config.toml
model = "autoregressive pixel model"
arch = "transformer_decoder"
width = 192
head_dim = 16
qk_norm = false
layer_scale_init = 0.1
lr = 0.0012
beta1 = 0.9
grad_clip = 1.0
lr_schedule = "linear"
final_lr_fraction = 0
weight_decay = 0.0
Rows from block 3 of a small autoregressive pixel model, named by matrix and row number. Rows with one number belong to one neuron. Each number is 128 + 24 x the weight over its row's rms, rounded and kept within 0 to 255. All counts start at 0. Numbers have three digits each. After the name is the row's rms in percent of the matrix's.
After each neuron's rows are labels from the 100 images, of 14848, where the neuron reaches its highest value: "responds to" is what is common among them. Only what is clearly more common there than usual is listed. The data: photos with spoken descriptions (Open Images, Localized Narratives). In brackets: how many of the 100, against the usual share in percent.
# fc1: MLP up (model.blocks.3.mlp.fc1.weight, 1152x192), inputs 0-191
# fc2: MLP down (model.blocks.3.mlp.fc2.weight, 192x1152, transposed), outputs 0-191

fc1.355 110:140142118134133114090153174106132150105088095119133099133179156119150104112120146097113093103100142110114134148163148175158110104149160121136150097130112129132126135130147126126146112113107104135080132097128154092162106121156127126150124134155131141125132100116153126137107123128127089091149160149139118151178085178120116130098135114102121125067120126103135119155122119148145112139133122113090185177145136171113164115157104086137109087128085120098094109140107123120158059126117129120091168091148110148116144112174169092130100120143163115110134130165131127108132174130165118123
fc2.355 110:110093133138141143126114158136154169187121126146098120123136132137179126097153131120105147140128140204123133123126153157117111153142096155126122110153129174121125138172092175074128105120110127181157163094162151092154136125116144175112142158117142132133136087125148160135123164128114146145115158108184125150126119122161133141115109102165137095124185129130104124124096115121172133114134104112102129104148146120164110150106121115149136122160128134127124126101132094148059119089122109137145056130142150162142104117131132110119129131115094121103126160090104119106084089115115106130
responds to: text has "trees" (59 vs 27.2); text has "grass" (57 vs 9.8); text has "sky" (57 vs 24.6); text has "ground" (31 vs 7.6)

fc1.182 103:148135150116139157117135140102134149108092088127156127158139108097127116172152162137100091114142129121134129117135069119167075133124147105150139151187098127154150081141148143108128111134139123089100113113132119129154108154128129171091169113168162147148164134156138146063136114106145103144149152147117086121152145119080139092118118119131164122105122145104130127118132118156149149118146098132152152125113150076154141104130138114119119136164145173144159160121143141146135130132157134143109148168171133191113163122128165112125163119113137051151115141111150171146127099122144146134
fc2.182 111:106139090181121117152135173147163103131166122127111143154149128156125104155152135145095112141141170118146107124147164123095134136123168153133139112122129124132135141185072149165147093115137152144192118118081145114106150120164133081102128150130143102140129145138125124130108156121108146128120092099113142145145101133116168112103130139118180141134134070128103184141094128155091107082133140156119156105140107086164120128109146140123109106083153128130104101126146091149092113116099157118186123099128132064100082104121136155131121120150121102113121133139130107144141131138121141095
responds to: text has "water" (33 vs 8)

fc1.42 096:127087143123111110097127151123132163138126149176130082159143136120068123122114146133101110143127117120130220140112100142129126106130120150123100127138090162130110104106113123105114151147084102129165091146119101159155119130165151131122144113137125087119134129150107117152121113100155137137108154137112167122140108114140108112126137194110089109099111143099085144120112142127141117100109106080119158186128138171115131124173097158132072164133130170091107123117110145108126117123154074120142088126154119106066122141116152131133091149122098121147132099150107102131155150119104157129
fc2.42 100:175112137162109142199155176100123087124128123130106126135136108117096078123145160139141143162092123160128132140113135134114103115175142107105093138115132128175160170122138080122128113163113123116138139091117125119128150130140154136146124089103115161139194127128097134131138111173147164118111103104101141098165155130115140134152161130132114138108113177108138172114126188143128141128132136107106092128137094099116086106125131118099134102131121148165124126115137173119129180165092117110122165116077127136085143098142124120112102139157128095112147153120129148143090161111175120114
responds to: text has "wearing" (34 vs 12.4)

fc1.446 111:166101125145106139087136151156107093110097157145167150117107144138115154126125118146184128134116096111141106084200120148119118137128092149101149103143102121113092115112143113136203152127125132106121134145119135137135148137114104120133103116089167133147137170134165119108098101139121115136132134099116133127143137140135116097121116138099126108108122132131144112158109153147142178136087130159133108169140145121147126093122155099154097144147097118157135075117156138147130098136135091115147133146141151067181149110107095158073117181109095078146127072101113156128148148129118104114
fc2.446 112:119153130152102136146135135127071109136137145120158130079105096173119124120140116152106105132146108129127109148098098076109094138109134100112111183098079096148096115116154126106119124120140109128120136085111105145139122136153154134083146133126135076114146160108143158167152094137110106111131125127149135136155140114132070146127073086135122072118083101138135173142096135141095138122128136120175165140130139136128119080113157164135154141147110141156099130134116152139123178134081112152158134135141117137140149095089096122151149115120122174129095152130088171127178124109129119159
responds to: text has "black" (29 vs 9.7); text has "white" (28 vs 11.4)

fc1.174 098:133100116088118154150143153167139163122123095079132150116111133126120114148078133105117109108126089208171140128098107092164143116127093074144112103137131104107109145089136107125148145142159112151154136117140157159131108143126155097165154110121124149135109133118148152159105138119129130116147141099092121147164135136169107108089154138146086136164129125083112109167173164125116158096151110147152134136136187140114165095138160114102123112148114118174144138141103120090119080165126102153110100142121094127147114157141172119144132110119113079127138121151122104146148110149118130091
fc2.174 096:159124128122146167146140123129135118110156098152140147156106184121151129092141136130160119137116152127120102112119145123135136088160106145122128126120107130157091123144125115119184136109142135092116139072086129112099100154137152140119109150128161112111157125136132077110092139156124086144120158094154125117114112131109163153167112141108103133115102138135073121096097180082152148131128153095122159145149098089105123132125144150099147123111119127101141118178079195146122184135091176183131159165147166146140107105145133128124122179142123106124119121124134140146123137115140139076
responds to: text has "grass" (30 vs 9.8)

fc1.180 091:114152128114109125115127193112120134119127113151147130128115124098098142137102129133118128113125159157146136104143125089120128138132135109151164149101158072185137141102145104183113120101149122132132110104073126139137154127164163122120102118097085113095136127122125117110105104062132159175124141137144104133163117137097165138161149155173148139129085099105092111104106132129106130128129136109141151181091113135072208151175129123130121129148101171134125140128115148107134106096062139148133132133132102162155142116169124099136149164123124113134111093151140140128114112164138117138
fc2.180 104:164148137102141101145069111130122111068115113137098146111138129155102086143121100129099132122157138104105141146145146121158133080152143125090185136111076144079131109132161155116164144151118137105128069160113159113135087147110098103130138071151164118131115127098136137062125128152107133154142121144135113111129140127111156106132160157122121117145086113162126103153140133091146154160131124109139132139136108134142090135111121155122128127126103137119082095136136146183113179097127119112173147145090103131143143176126128150157143147104104102138132066123133118109152155118151137108
responds to: text has "sky" (53 vs 24.6)

fc1.18 098:118107108099088144091110167152143136145107148109141175144119119122116099165133153141123130106122136109118128144111111122140156168119128138103117178142162091121113151144134115093130148138117150146163153120093111147125165135119099152122143096148153137126128145155135130107177110143100171177090141153137132140149152121130103114122176148132138137156113106099168134174140106136133161129138119187120128088133069098110161090138081123154142096129125149115137120143143167060111096130154128110112091111124105130135083120111097189169132140121080158107152121118120082142139164156120144123
fc2.18 100:149121150087118133140172151142149159077108170145113119101124117107119109126102120093093095131067150140136136113141118175081112141118144112127107139102105094134112116140128132161104167133106129100136086155135119143151108198100111151124133110145127130177121164099131137088125126124059119156153125166110125130135144114120127168154101135130113190127136151140140124141120154111132074080131116118130082131151172119105070128167121193129142079113094143112132082150104110120139123132140118133108126131133150150097141109124115118121124128121159119110117113102146134091113100141115163107
responds to: text has "water" (29 vs 8)

fc1.530 103:135098133137131136106119151163081134081108142076126113154143181135155122172144191114086120108131140105102077141149117107174150158118093104140134144136108063150132159123138062146100156140122092136119105111144109117083127133090113134119174149124145138140135147089126147093102129091126130115164110139149122154159131129128124078125117170131135147144149120142107123109102089163168143130143112086156126120163140142091135133164135115124111144102121125134071162119110152159103113155099135115131155143153131117160095158112127107103108139118135105144152095104120135162133148136106152105
fc2.530 101:177136121149131153159142074090136086106152134129136100142143142098146130110127119143122120101090111133121138091137105130111090102160081132165142109117118156096104123077097151130108134141124141099116148083118085154162127116125114155089194127102122153133107092090121119136119144158164119111162178092134133099129109135139120139126115132130102139155100157128129115136141176115158118144156099107053121121105060115141102152165104144091134098131134149148137141171134154155136146105147120146112109164123108121126089078136120113126160088140141085146134141141115095141129127136149123116
responds to: text has "grass" (26 vs 9.8)

fc1.16 099:147140123155123127142121091105093134124126110148132105129136116122111126164108157121115106134115132132103182158139130137146131172117140134140149147132126110100175126138111113111131139124118147106101143130160169111156188138108157133140162150105116147133101135127089106145133174109141134191137106090089055129136173082126106108110098150128098112152136124088140125082138140149182099110138155095146137148121139153117138087133147146119106167134159150116134138136104131140130100130131125116173134158106162124097169153072150156142096118115122206150120102128083130154110161159114135144
fc2.16 100:108143172110151096126118138113134133173104124114168126131124152120092113145117154131115148146124150117157137120139107142099147139138135142125138131104140153152114101176091139150142077126162101093132080129085124117054101129124149133134087125153132102118115124147140096154111148158132121115075102083156129125123098139141141154115153098120144114115095113132141116111127099127093128139120122201114135104174095125148149116119171073114136046119083100161122121136158094135123161147139116130137135130149070136156126089150170138141121124134139114110105105107114182105119137128128092142
responds to: text has "wall" (47 vs 20.1)

fc1.549 105:096151123142166130160102100124131115112113081165141174101110083121133109126107143126125103150116117160151156146151098116141136122118138116109122091135133127131127104123135130109148146110143129093104111149135135119158133140152141114178189152125106149070140105153116110138124137138156142108137149159145145093120159136153142125207142127135134121147150125099113221153106144102128130155163178119147114126128147083124141134169114143132119128126146165134103132148127114154163094157178151094115130130149115116103139168142152124121134184124081114158136102129161165080109138139150133081
fc2.549 108:146111156102153129155141140106157162105106120144134190153136153133126160121096123117145104120123162128128110158153118089149124134101165130121116132103084148101101130168120142166109156116103119115113151126099125124129155159097074103132157112144163097137128131138117162098156120155078110143120161193163144098139135116165102078090117099104156136115187137137165133139138136136149122123130105115104112149135127112124129091119154088127123150140114122136109124123132148094145147125170124128138158108179111167124111139159096133097147083125142061117092119120125108130112181156092159155
responds to: text has "wall" (45 vs 20.1)

fc1.379 100:146132090142136141136105113161172124146132132141168190118133121116146124124109096129115117124133115139149138147131097138185135094157086176081117150143135122139133086141090130089148147122100084167133127142137155158140128137132141115161120062144161147172106132123102113177133134148101166109132150116086092155125164123144102120177184163102116116103109159112123159160096134106133137112147109116173103099109085159094131130126136121128102094150148156134132104116112131127116146121089117119147082097137103176139124092143116142159144094151147160134148120118135128161126087123126124112
fc2.379 092:111163151117165160127113097111113125140155128166105127152147126186137103129096158125133124143119117160156141133173142151144080144107122122154107142113144152088142182119129132155126184108113159107132163098127139104112124115117123151101086127090100126148144129129173128155097132092148105141092067110128163147129087114147127149133099116119128134173129122112136161114166086136117154177116133087144134140107170161186122109132135148117176096113113110123089191134130122086134104135115146132118139125118146101097154150101133103107112112122106112170132132143145091146150122108092103145
responds to: text has "trees" (56 vs 27.2); text has "sky" (51 vs 24.6)

fc1.463 100:144090100111153131124132143129139175113070137107085151151117120151120151187139139123101121129108117116124102123141097189126112073125145140095114136122084136103110104090152091146124126139158106124139139147164106106072119142129147162118101130121140093134085147137067125133134103084134187159132189123118137123145112131133139122109104126100152107142099132122100134105120100152142131144100134129088167129167137128127142098109128074103136147118120097117099129137139157116128168134118116117133137164109137131103093090096152162115188137094146126155122101108164102160140149119130129167
fc2.463 102:117095116129139131128143141102130165140158132135113109095107090153129171166172105146126097122113144120135097123114102134169122145075112088141111123154150114109110093140148158096121128177137118089153147108111146105111108137179115143123128150118119092145122145076150145124157188178183117124121123122120178140113143096132165147108128140125123149135163098134114130098125152101148109118146151116135136137139104140154148157085096167118131121071167123150130161123114137120114175117142115127191167106158135098104153126120118147191104109133104140116151158133103140083128125113097146111
responds to: text has "people" (45 vs 22.4)

fc1.12 108:144142117143157097099126121090147096125173088139128157150123118141115126148082114115162122138091112112095123111092167148103129131125114144155159090121110119128103134121161108149115143090104070093140158151146092153133145136127137105116153112150140098158101138153101153131136106142142138140127156133095083136101149104122089109098150160139150165121136179120154126119134150153146128127135122083122117138134121184129130127130125135078138114125074124140147138151145142124133136141123093116123142093159158117087175108125120095118176121111081073127058085114118115156091151159143169120
fc2.12 115:142102132116126147138169118138172144125108108160121163069094133119093099130089138113138097107126140098110091128142120121109127126110155119122140111111102110107151123139163154125136109121161135114138143183156093107111138109098151125132109116133058133111146144145107123127146148110087127154134141163131125115171149090099156122136083122150125124171172166130140097157086142148121067135120080087163119123103170103126133130131129134151122066168104142145101146149146134108097108140160117105118121111108097123126173189124066161105116135134122104098108148108105138125110137141139146153
responds to: text has "sky" (50 vs 24.6)

fc1.533 102:135143147112095128107071152112159100104113095118118126154094100109116159134128142173136158121158134143073104136103116104153139150124162129111101137139102117107102155105062131125140163101120140102117115110144151197147164135130124111131142089157129096152099101136106162098160102112096158145122190137110154135148073088121106124090108144132162103125152130133202134158116144170115165130139169142080110142132148107159121122099122116165107138109087178162119118102126150094098152109125140097110103112104131140104146129132120127122139146149143143140141137131116136130117119137148134131
fc2.533 106:123115146143125113118155113129126124125135152125118172118119130107157129114124114154144153087105178108079105115144142128140152138129172122135090125121116116141131089130127143148104166100087167145108094138180098127161107143170112152142118114117148146139123108167093134157105121100114139137173165151147113102131161122157190094110127111079124143121175132118128124136128114176081132160133119123141065086134145134156076157113138119112115156158141121124127158146172132091125108121156121120151091147120100144158096120144153088142109116125156115129134141113147107118126070157164159183
responds to: text has "water" (27 vs 8)

fc1.486 093:140109134125074142119091120136137140113150142153156118132145138122136150117106123146126095109114149067147122150128148165120159110137076120130183146091154121120136166112150097147102154149152100095089096115161172148182129131108090119125118136137127126169165162127122115154121096169129173134128157127140113097115095138133114119153131100182106128131142168157138160114192146092153119098129127107149091126168153128153135187124131111123099158125121157135128134131096100102083126152130143112144127127149143115097133121123157156141126107105150120141160176100166115151153110119080161124
fc2.486 084:078121129140168142158134154144093133116120084147153162104098129118163090093145097097172132101157131107141109115121152120123157124163120128144112124081140110109156120149115115130168106159117156084148111130154105125142104079157128127169158099125130122151148087171159125151154118121123117152156078097121111143188159087127136126127154125111143123138115152133125137137123156134136125117121158135173122153118116166089085153105087083109153098101149136142087099072110137140103115080135155137099127098110129106115108159108102128112157132169154146126156146131108165135119129136152162123
responds to: text has "table" (30 vs 13)

fc1.139 090:116114142069146114117105154105125145097113113100136124133145113134110131108117088111115141123123109116139160166151167155115094180120122104127161096174141122160129102122118107096077124120116129131104093145094115140119123108149158196087167120182161132103112161098111114094143169138095133170109141115119143103102151114149151167163113126128128153133133122106117165151120127110151135104149131142111116103118168124142141104161143099140099100126161124114057141121135146128115121142115172111103150150163116139191105119144123083133100108126099168161135144136151093130124158168150138150
fc2.139 089:100124138143148154115130138132127137180099133119145137117127151171113105150138177144128074123120133123119175125121088068103139098097113103107144128145112088125137099105150152125152114142130120126128111155149099152087185119153121047166128146134126113151104106145093092141132125106141164163175132121143148114168122146166146124088153122114082114138116147152102118153090130100087148155125143123153141170100122121113132166096113142119116114114087149085177126126082076121132100107152147139145121121107140129119090147138110097130133147113123127133146126189167128122097120118117124142
responds to: text has "sky" (58 vs 24.6)

fc1.752 093:153103152045162156129171164129146145146153104106138134159099083109072112120122144183116111144137085123120118148169127132123119137107138133137110131146158129109116149161133121131146131141171102125105103136123150117104087118171152128119130087146130118143090153118131133112189163121132133075127112136104096138127127088150116119069123166126155120102140127130114128098158099133111139137159158134117131141117119116157128081107130085182131104131110126129083116134129129107161130147156156113144161107104143132145130142128111118145149114152139102075137121127144106133195132181095104097
fc2.752 092:130091146137161139106126101103132147149129128138124136119155141123081092161102148150183168082138128155112124120117134140118107108103106149191091125090121139112091121105101098141153125112149112141127146123111181138132166151141126100112149084118090155100090099123101066195129159113137090148097116142142126116154088092186130125095111133112109105138182137136150118088108114143108148109090113117141109102133133128105145098121124154163133135122108115131106177137147163105090158151149142102140165110148117140116130119109142113120095113141105129112149125121132137138088070132113109112
responds to: text has "water" (25 vs 8)

fc1.672 110:106130117120142133158098149114119147128144122138144098122128149079140102102138132087138112152100117193149132117143155155121138100098108122151105157122145155110142116130145088095110110174129130134141105127132150136157158157122126128131112100151088108146114177152118139194130136129135141138090159075120072121142112100138159124127129107133139133147148099155133086138118124120130113091119158154164173175099117115112123114150129123077104082172107096098116102101110117073124093175130112154145117104114121129102123172171130090142108122139143156131108078139105096108134131131096174147
fc2.672 106:141194151155125140143164125100160148123136133154100133165133140115116156160096139119141123117151142060106154158136133131120167140116128070118144116063135123158095075137106157121134107088121114093136124134122098085133121154148124106087159150133126134157167103158153096099130156126138116109131073128154162139153128144139157130107108122105104148152093154125163158108175180165109107116143139130097107060114130143135124133112152133139136145134148146166102139158138124150148157151132136124119122130122104119092117126153165147147109166123107156075119085124116124125090140125129140110
responds to: text has "man" (29 vs 11.9)

fc1.490 108:149142142112153149098109164111143115106129066153153154123106121126158144127129183090106109145086100158114118166132099117107105140098123117122119156122107102117141160138189104100164205129137125117150109167122127173099127098155168119125156134151134151119158176132118116130137106124113125150143162175139146123112117131135104111142180140146136127126117124063145091154118143114123136171140129109109189109099140122095143163142158171141127140114134123183165115179136132162126091123115157115120112150111088126116118123142152112147117149104139120145139158144106144159115131163138152130
fc2.490 114:136105144092138125131118131148161122113081120108068139121116171119107092124149105109121116087102160134086145145072124137136166160116145138127107107137141085093124114146106170127144141090125161153126124129150152119131116126128196087124130101106117131100158125120109121087112153170085128096093188143120103138108170099102139126139118119117147154124125124129096121147095165121134078118140122124123134161135079098136151114158125149109173149108105169092081141158142134161140127143154135168129113110134143134118138107148112137131124158138103143127148185136157097117188154126127126157
responds to: text has "grass" (33 vs 9.8)

fc1.22 091:105157129123145104129132158157146115115151090137116147065107124156125147129185147131145180107146155116121102114151129138118100159092097124154113096107115107160096128100123137080127152115122123178118140142085088166137119149133130113135191105102113132111136139128112144080131138111085153147150150134143121116141111165074098133120152135132126144155094137116138123169136166136148149123135167133140149181135131106110187111127106117099128108145119180113112094125135140087149111085154137121126107135110156182140120098136127149120131111155101113135133107128128143155164201135157132096
fc2.22 101:150083139148123148146109123148143105108084118156106151148150114092129129135093117139074121145104122136130119142164094119137149127164105185130141145138119152133118109157121140160153137109109146131119120093105145117076109152100099099164111155148147078178124123125131122172093162141085074094110136161129123113115118156103110112129147109076126140083105084121146104156135100106124158119128123153110116091149116105164114120145158146142121059104102097109129142145143155128116146122110102138124158124145108137134080097156184112092093121151136137131080134142122140147141142089125133091
responds to: text has "grass" (32 vs 9.8); text has "plants" (31 vs 9.8)

fc1.582 098:161083155150146174133133193122135077125131102117145123140142107088134138143163125114117136128125137137120121136122132122170112119156154096138107111135127095118115179175122096123164136142168129066060162167116143129134122135162139138109144135147109102090122119127137127122114092158145124101155118127143134104161141101121158113143112096148141134112093118102131169133118130119145151105115129101149108136081150130113135088131122112145074162165117086106135119129123158084136128174108123087112134163096123187129168111159174109143142148167184143145145130139106129107141129126094144123
fc2.582 091:114133111095115114141152112136108126144145096124160121157156151171124166138159132130103127106105160139119121133151132112119075123092158120160104180089142144116125151080142123117104131153126135148223135158154087146117137122133149145116150124103131127113142119113123127155091132157136146143117164130125106121114127182132160107107165127117157119113103119179125137071115159098098169146093124099107143112136128119156116122116107165093113140169095179148140179114161080136096111125145106132168132161145142111137132090104173126139112134121091119101105126140112134137129162143099126088
responds to: text has "road" (26 vs 8.2)

fc1.749 097:145105123118142087100124121146136140149126134163101102154117088118118126139136103085117114139100092096152125113136120155153119112097115119110101106130169179144141126121095119099099129106102129097149147151144088153147164098099172083132158196108113115123074114142088161146165130119126159139090147109107130118149136088089100109122134131179107143158153139128125127127113121152141091057129139105116128133094139139156124085151143149164116136120111106082118088149138106104093159117105128100146119125174155134088121150124092107140138165132132101140136093094133138107100132085110114141
fc2.749 099:151124140116109093159118089127142133104098109112134095185116115148107158105155126103117118156138116154090154127120133125121142111105145161136151114157114120124116142130144140144115131127118133119125150142108178124164186155149112155120103164143143096106128152150126180089136115127093097145100163125143126104106154166125095139141100141135108117094154131165118077173096156096136156119139116138117137156114182135104127160164146159144178122128105169134098148107089169113106135090115085164116164131084108112113141113128116139140153129154088155130079099143128121110122163072089120134
responds to: text has "holding" (43 vs 16.4); text has "wearing" (40 vs 12.4); text has "man" (30 vs 11.9); text has "woman" (26 vs 8.9)

fc1.679 101:167105148117125131117135144125128135118112152141111162104142091138107108136099174108168122109145095129137148136146126107186096094155105158141150157110133134147127186119136111116137180136174110148113099125139153111185155124129135124169107160105100080117146122145101136186115104085113123112128162136111106130135121160111111143152152092116125105098127181146080111123099151132139085170108110166166089147142132098135134111140142092156129113132125193147065139117144117118139142118105156117129108081121102151108106155123152120130133122083140130131141119140084131106124140130082136143
fc2.679 106:132136109095112157077146175145157124119150129130090153103096137114133099160139140114131161123102138105172084099123115133121088094141129141145149125154114095144107114113129090115190151156114145135129132141153147121103132158136103145111094143129147144124153163106156055124128136152135167140099141163126173135148132135133142143144166105105093130150147076136134150110133126108131166169166176171170150147155124107136103116146148147160105129110095112086133097115114136087096129110130157137133116161138126136140101121137130088114109150111140103105081085099131154127092167170132119106
responds to: text has "man" (30 vs 11.9)

fc1.557 102:144114111150164133134096131092123073128122182146119117155161148101092097131093118148140130154063173137121134140104156143101119127137137153103108114146131119135129112114140149104127125146112158146077092165156144150107154102155136162155114122130115146131115101157118148126151141177129137108130120136151154129136152114169107118127101121127154157137123104142138139129106127064100131149091173138123142123120150120190055096095159092132114110147099129122084118113114121090155159135173110126112134092143145131133162131136115144165149109123129118094088133121133146091112175107183123099
fc2.557 089:104065151137095120168124131105161147164119109129194142104125140162096136119115119114154126141130104138142100160111157111162140144159112143098126098122109136138085150121096122158152091104114159121131151106132145104167139119129154138136146129152121130113137173147108105121112159132125121078116139142116119158134159133123159184105139139156151136148125135151122135100118150119125106130131127153186146100141137109069182139208128175119135144088132187101112140125142149111103138140118131162088109145118148171112119114087125109130151172165150132193112136115115126131116108127120144148
responds to: text has "red" (26 vs 3.8)

fc1.292 099:164138153077126105140148193089140100134114142118122119120116119104110119131113126117083074129116125121114170124098138111117153161108144106103136149109200079111133153104128138113097129127093129128144128146145128088158149083118160124118111084086082173128104148127101119091131095132132146127122138144156134132114115148152126114162070118108146180130125150126155090139149133139119110149132139116132107100043150097162143158148139134142147112162118127125106144113124117149154100152195119116127095123134132107145138147078136161144153145116120182157128130135096124151140145138122126137
fc2.292 091:147143143160125135098101106171155146165119106122110143101147093106143134113122101132162137097124119179111176124131107086157124130149068110131113135183129133146127125123162085100117070116115104147115109100130132122138116128145147135095101107133150142114122156125080129155144069103122124103121116124125096117142158110126138144160153129179159097150120079156102106174096138103143154118096083161142086145096148088133134138122154164155147115145132163107110137164158112119127133091139069124095100115094154136108086112100125141115125119151129158109125105129147150109111121091101136120
responds to: text has "sky" (61 vs 24.6)

fc1.207 112:163094148105107111104086111133079140101113084147118116128170156137100148150104093094108109150132112131149145173109101126191095105121140152147130112124137106104137109137170132105111149121123084115115121115103104129116103114133153160128122139123135144128100158123091098150091150161062136098118142112094101132133173116063116117145156152178154122109162112118147148134134183123155115155138156090107103125099131120109117113110159138141138142112111139130085068135139120132144114154127121117114123133078132144124118127126133063095123148127133095129133136156088088119083161148135126121
fc2.207 113:132136135144139128130114129170113144107157115125163174171118110150154171097126105146114103117101134153106139151117104112153110174088143140173117147136135127161156114170112126109158117107065090136115146149122127134110101113184159119153172103114101126131101083149126149113117128137066151149127105116120110151144104133129093115112130118123194102162108102112117107145119124124117131134104107111139126154135119114148129124084105132103123113105132118089092115176111138172127121101164126143070118116167098181143114132167096087156138065124141129143130151124110134143105136148143087151
responds to: text has "trees" (85 vs 27.2); text has "sky" (59 vs 24.6); text has "grass" (37 vs 9.8)

fc1.449 107:139146067092102116124147170118133106150122118157151119133066136146077113121115129156106096153118119129180113132121154104113101148120161106114164121105149097138144158103125088088144117075165179117112115118137159140118131127118126124133138113134097130149136119129107117143108114118113149104153154186153128128162133094128142095112150122123145141140117102144130148154129101103144122148128109126126123137131079138126116111115097131144122112162078173145115092163114082148113092153140176116065082135099152128151144149146141122120126140102105085151073137092110141124156139123128166072
fc2.449 097:102145109161150117087118084120134162106115177166121129136162126159163156147097148125124140076114144136105118101107143103158132102132118167095143102109115094133100077111122161163103156146154140143107142137151118149148131148117147105129108144144152151093101163137148152093130084115076076137150174149160142136146163137114133124099164152110078132127141161179121125163162179103095151150126142153149163138166109134106108137120160134131145150134119138116171156121145120110116155129152093131130177148146149152121106124135124148117130119114125060144124105132147141125093114098102130107
responds to: text has "red" (31 vs 3.8)

fc1.528 102:141137165147131121151126138148083122092110139159183177121130095141084147111148168121112093112170136122143128121122124078179148124168104114137123131164138110141126169137135088091134162136142103101120168135139104155107130154109144125176157127149138118124088082135101136124095139123117138130082149108129082135149136162087119140128154141137108153135143103111155146124135133123143105139104107049173131121090118128162105137142111120162122117123109133125114129151100171121141145146130101104105089156084147126133107107124097088122103175112110115117121114160115147184105117148125150084
fc2.528 101:125138125119148123119132104092098122108120106125118151123135177142131133133095087089131147146130148136099099120105137137156106109152107177168120097066127091112134178096116136129130138124155135133138150113126141120133101136093126148126210157102173166094131143119113134165119143112120138139107091109151154111101134152155141144151164121113169133101143125139131087115152152121122179132147136155117156096154154151139162116143147098086111131133116157167119163097133139097155130167123119126123180173100147118124157060109174123115114114127108133163142154109111145160149086125146114092
responds to: text has "trees" (59 vs 27.2); text has "sky" (51 vs 24.6)

fc1.95 096:136145135089142102104125117106115114101132111174095124146119106061173093075141146127154155145155163103154140148108079140122103134132130145180086133132095093113143164093158096110149123165157131163168132142169099140119158104120140155116136153133121134136138128132127125128113131133134136146160135116131157080104108076135120143152166137170104123142135187083129149123120138155127126136210117142123146104110125186131124128113142169166128174111113139123129079121101079131125159132143129121173104139129138139147115136126105132130105131136093120154138132151132146091122126114110094109
fc2.95 082:126128146139099151152084117111106147168133188127157090131125150157123156146136078109147114141110111108162135098131139146108131119175124109113122127122126101123141138141109146131123146171145143134146156156120122146159133149151130110118102108122185118110111124114155156149138141094146137153139157102111147128110130129142134144103132140154162090146133125175145134112148134103081136108099085060110112123150153167133148122098134087144139116089126077101083155163136154191103118103102127094095108138079108108159129141107109141113142128156093098125148166146080103157101124134131072144
responds to: text has "table" (35 vs 13); text has "sitting" (33 vs 15.1)

fc1.565 095:116137094122155129147122119100144102127119123099118063116098113126114102104122147159136099164097144134113153187209094135068144130093120094095153157117102092147150131155112140150146158126126117141125140112142150115106155111138128098121122174142122104150169099092093112088133132149109134102105164115128144160101150164160130100116114171102154153096121134136090124160149142105134102126141119115159122105138135145107137111148128137160061124118119135067128112140143139130186107105117137113115129152143131121135156150132138073114153123115100132116100158146130148140114160177161131113
fc2.565 102:124102141093104137129191110110151116095146120135097115083103148130057140122096135130110153105129079137082110133117132130090147124126180131175103147104132124110126126149100190121140126142122138171135131129147107114113156143094129109118098074132083132135132165131129115092091156156156084180136164139128145163102131138109115134095150151146119106136137105150111144133102151117131068109128104170094136133124153135121125122171118123130145118117142163196139118155126137147129100124123148119153130114133117126099153129159111161106145125075089137132130166168135127146091121134103092133
responds to: text has "grass" (42 vs 9.8)

fc1.398 097:088103122122110108089103159148142113098120132102171100126111151142120120128160146137082119117085126096111101140103130131157091154102138086146128142154143139138187147116157103106132127127122110129154108173134075179102111143134150181145132136116153115134130156120156148137112076129192135185161128157145104133105171132127089144149130143115134106132128087122133144103146106131132091115174125101144156099152118131157131156146142118132127122113096152151142089132108169187130132160115125094122128107159134091170126168147127130144185143105152108110147108107136114159158147122123143125
fc2.398 105:156112114140090110179161139139167132088117120112084123164101121105152117114126127127155124082160094124105158115048154131108153112136119121120124152107128092134103095095131150150065151131142141121109110129119116115179157098092125135165122150132116126138137134122147120144158155152133135109136124124153104110154132154103099100146124122130135135110154142128158085128146153138165138143167151112139139176088102140076082160173112125104115121143130122140150144169131160116102157130147183127138122152134147170163123099116129125110196121140144118146071098136153132109136148137162115119
responds to: text has "wall" (47 vs 20.1)

fc1.715 098:131139146120136115135170122148137138114145077124120116111104118136089111149122103160168136122089105129149145142138133147094117148093106116112080123123148106152126145092169125113140164120123139134113135128152087115140138149128127154133072193134103120095111161108078121147091139168117126151138134107121133130115114142102093110154138094110082131132125134141132158162152134148127124105132173140119153093175122098137123141143065108111096114131109067101097107198117126155120107155126093101138101121147160115155160132077156114094154147085109136112146106162113133136115174126087130122
fc2.715 104:116109099132158146132122163100124122108144152152122113103108094105146151163146101126142123138159122159092118123093136157139129079118115119091093145106135086143089153108127093136102122186091123141108124149154138109133152101128153152117123078122142149091131085148134157130112095119145141162114156114133135150112111134129170141166105122105141108157123148133119171075119176149149172149144119130081126122155126156189122107106106151132133146124075174149135113128150148119132151123099160103107133133136157113117129166165159110102093085136113109141133115152088134172156121149064111127
responds to: text has "holding" (36 vs 16.4); text has "table" (31 vs 13)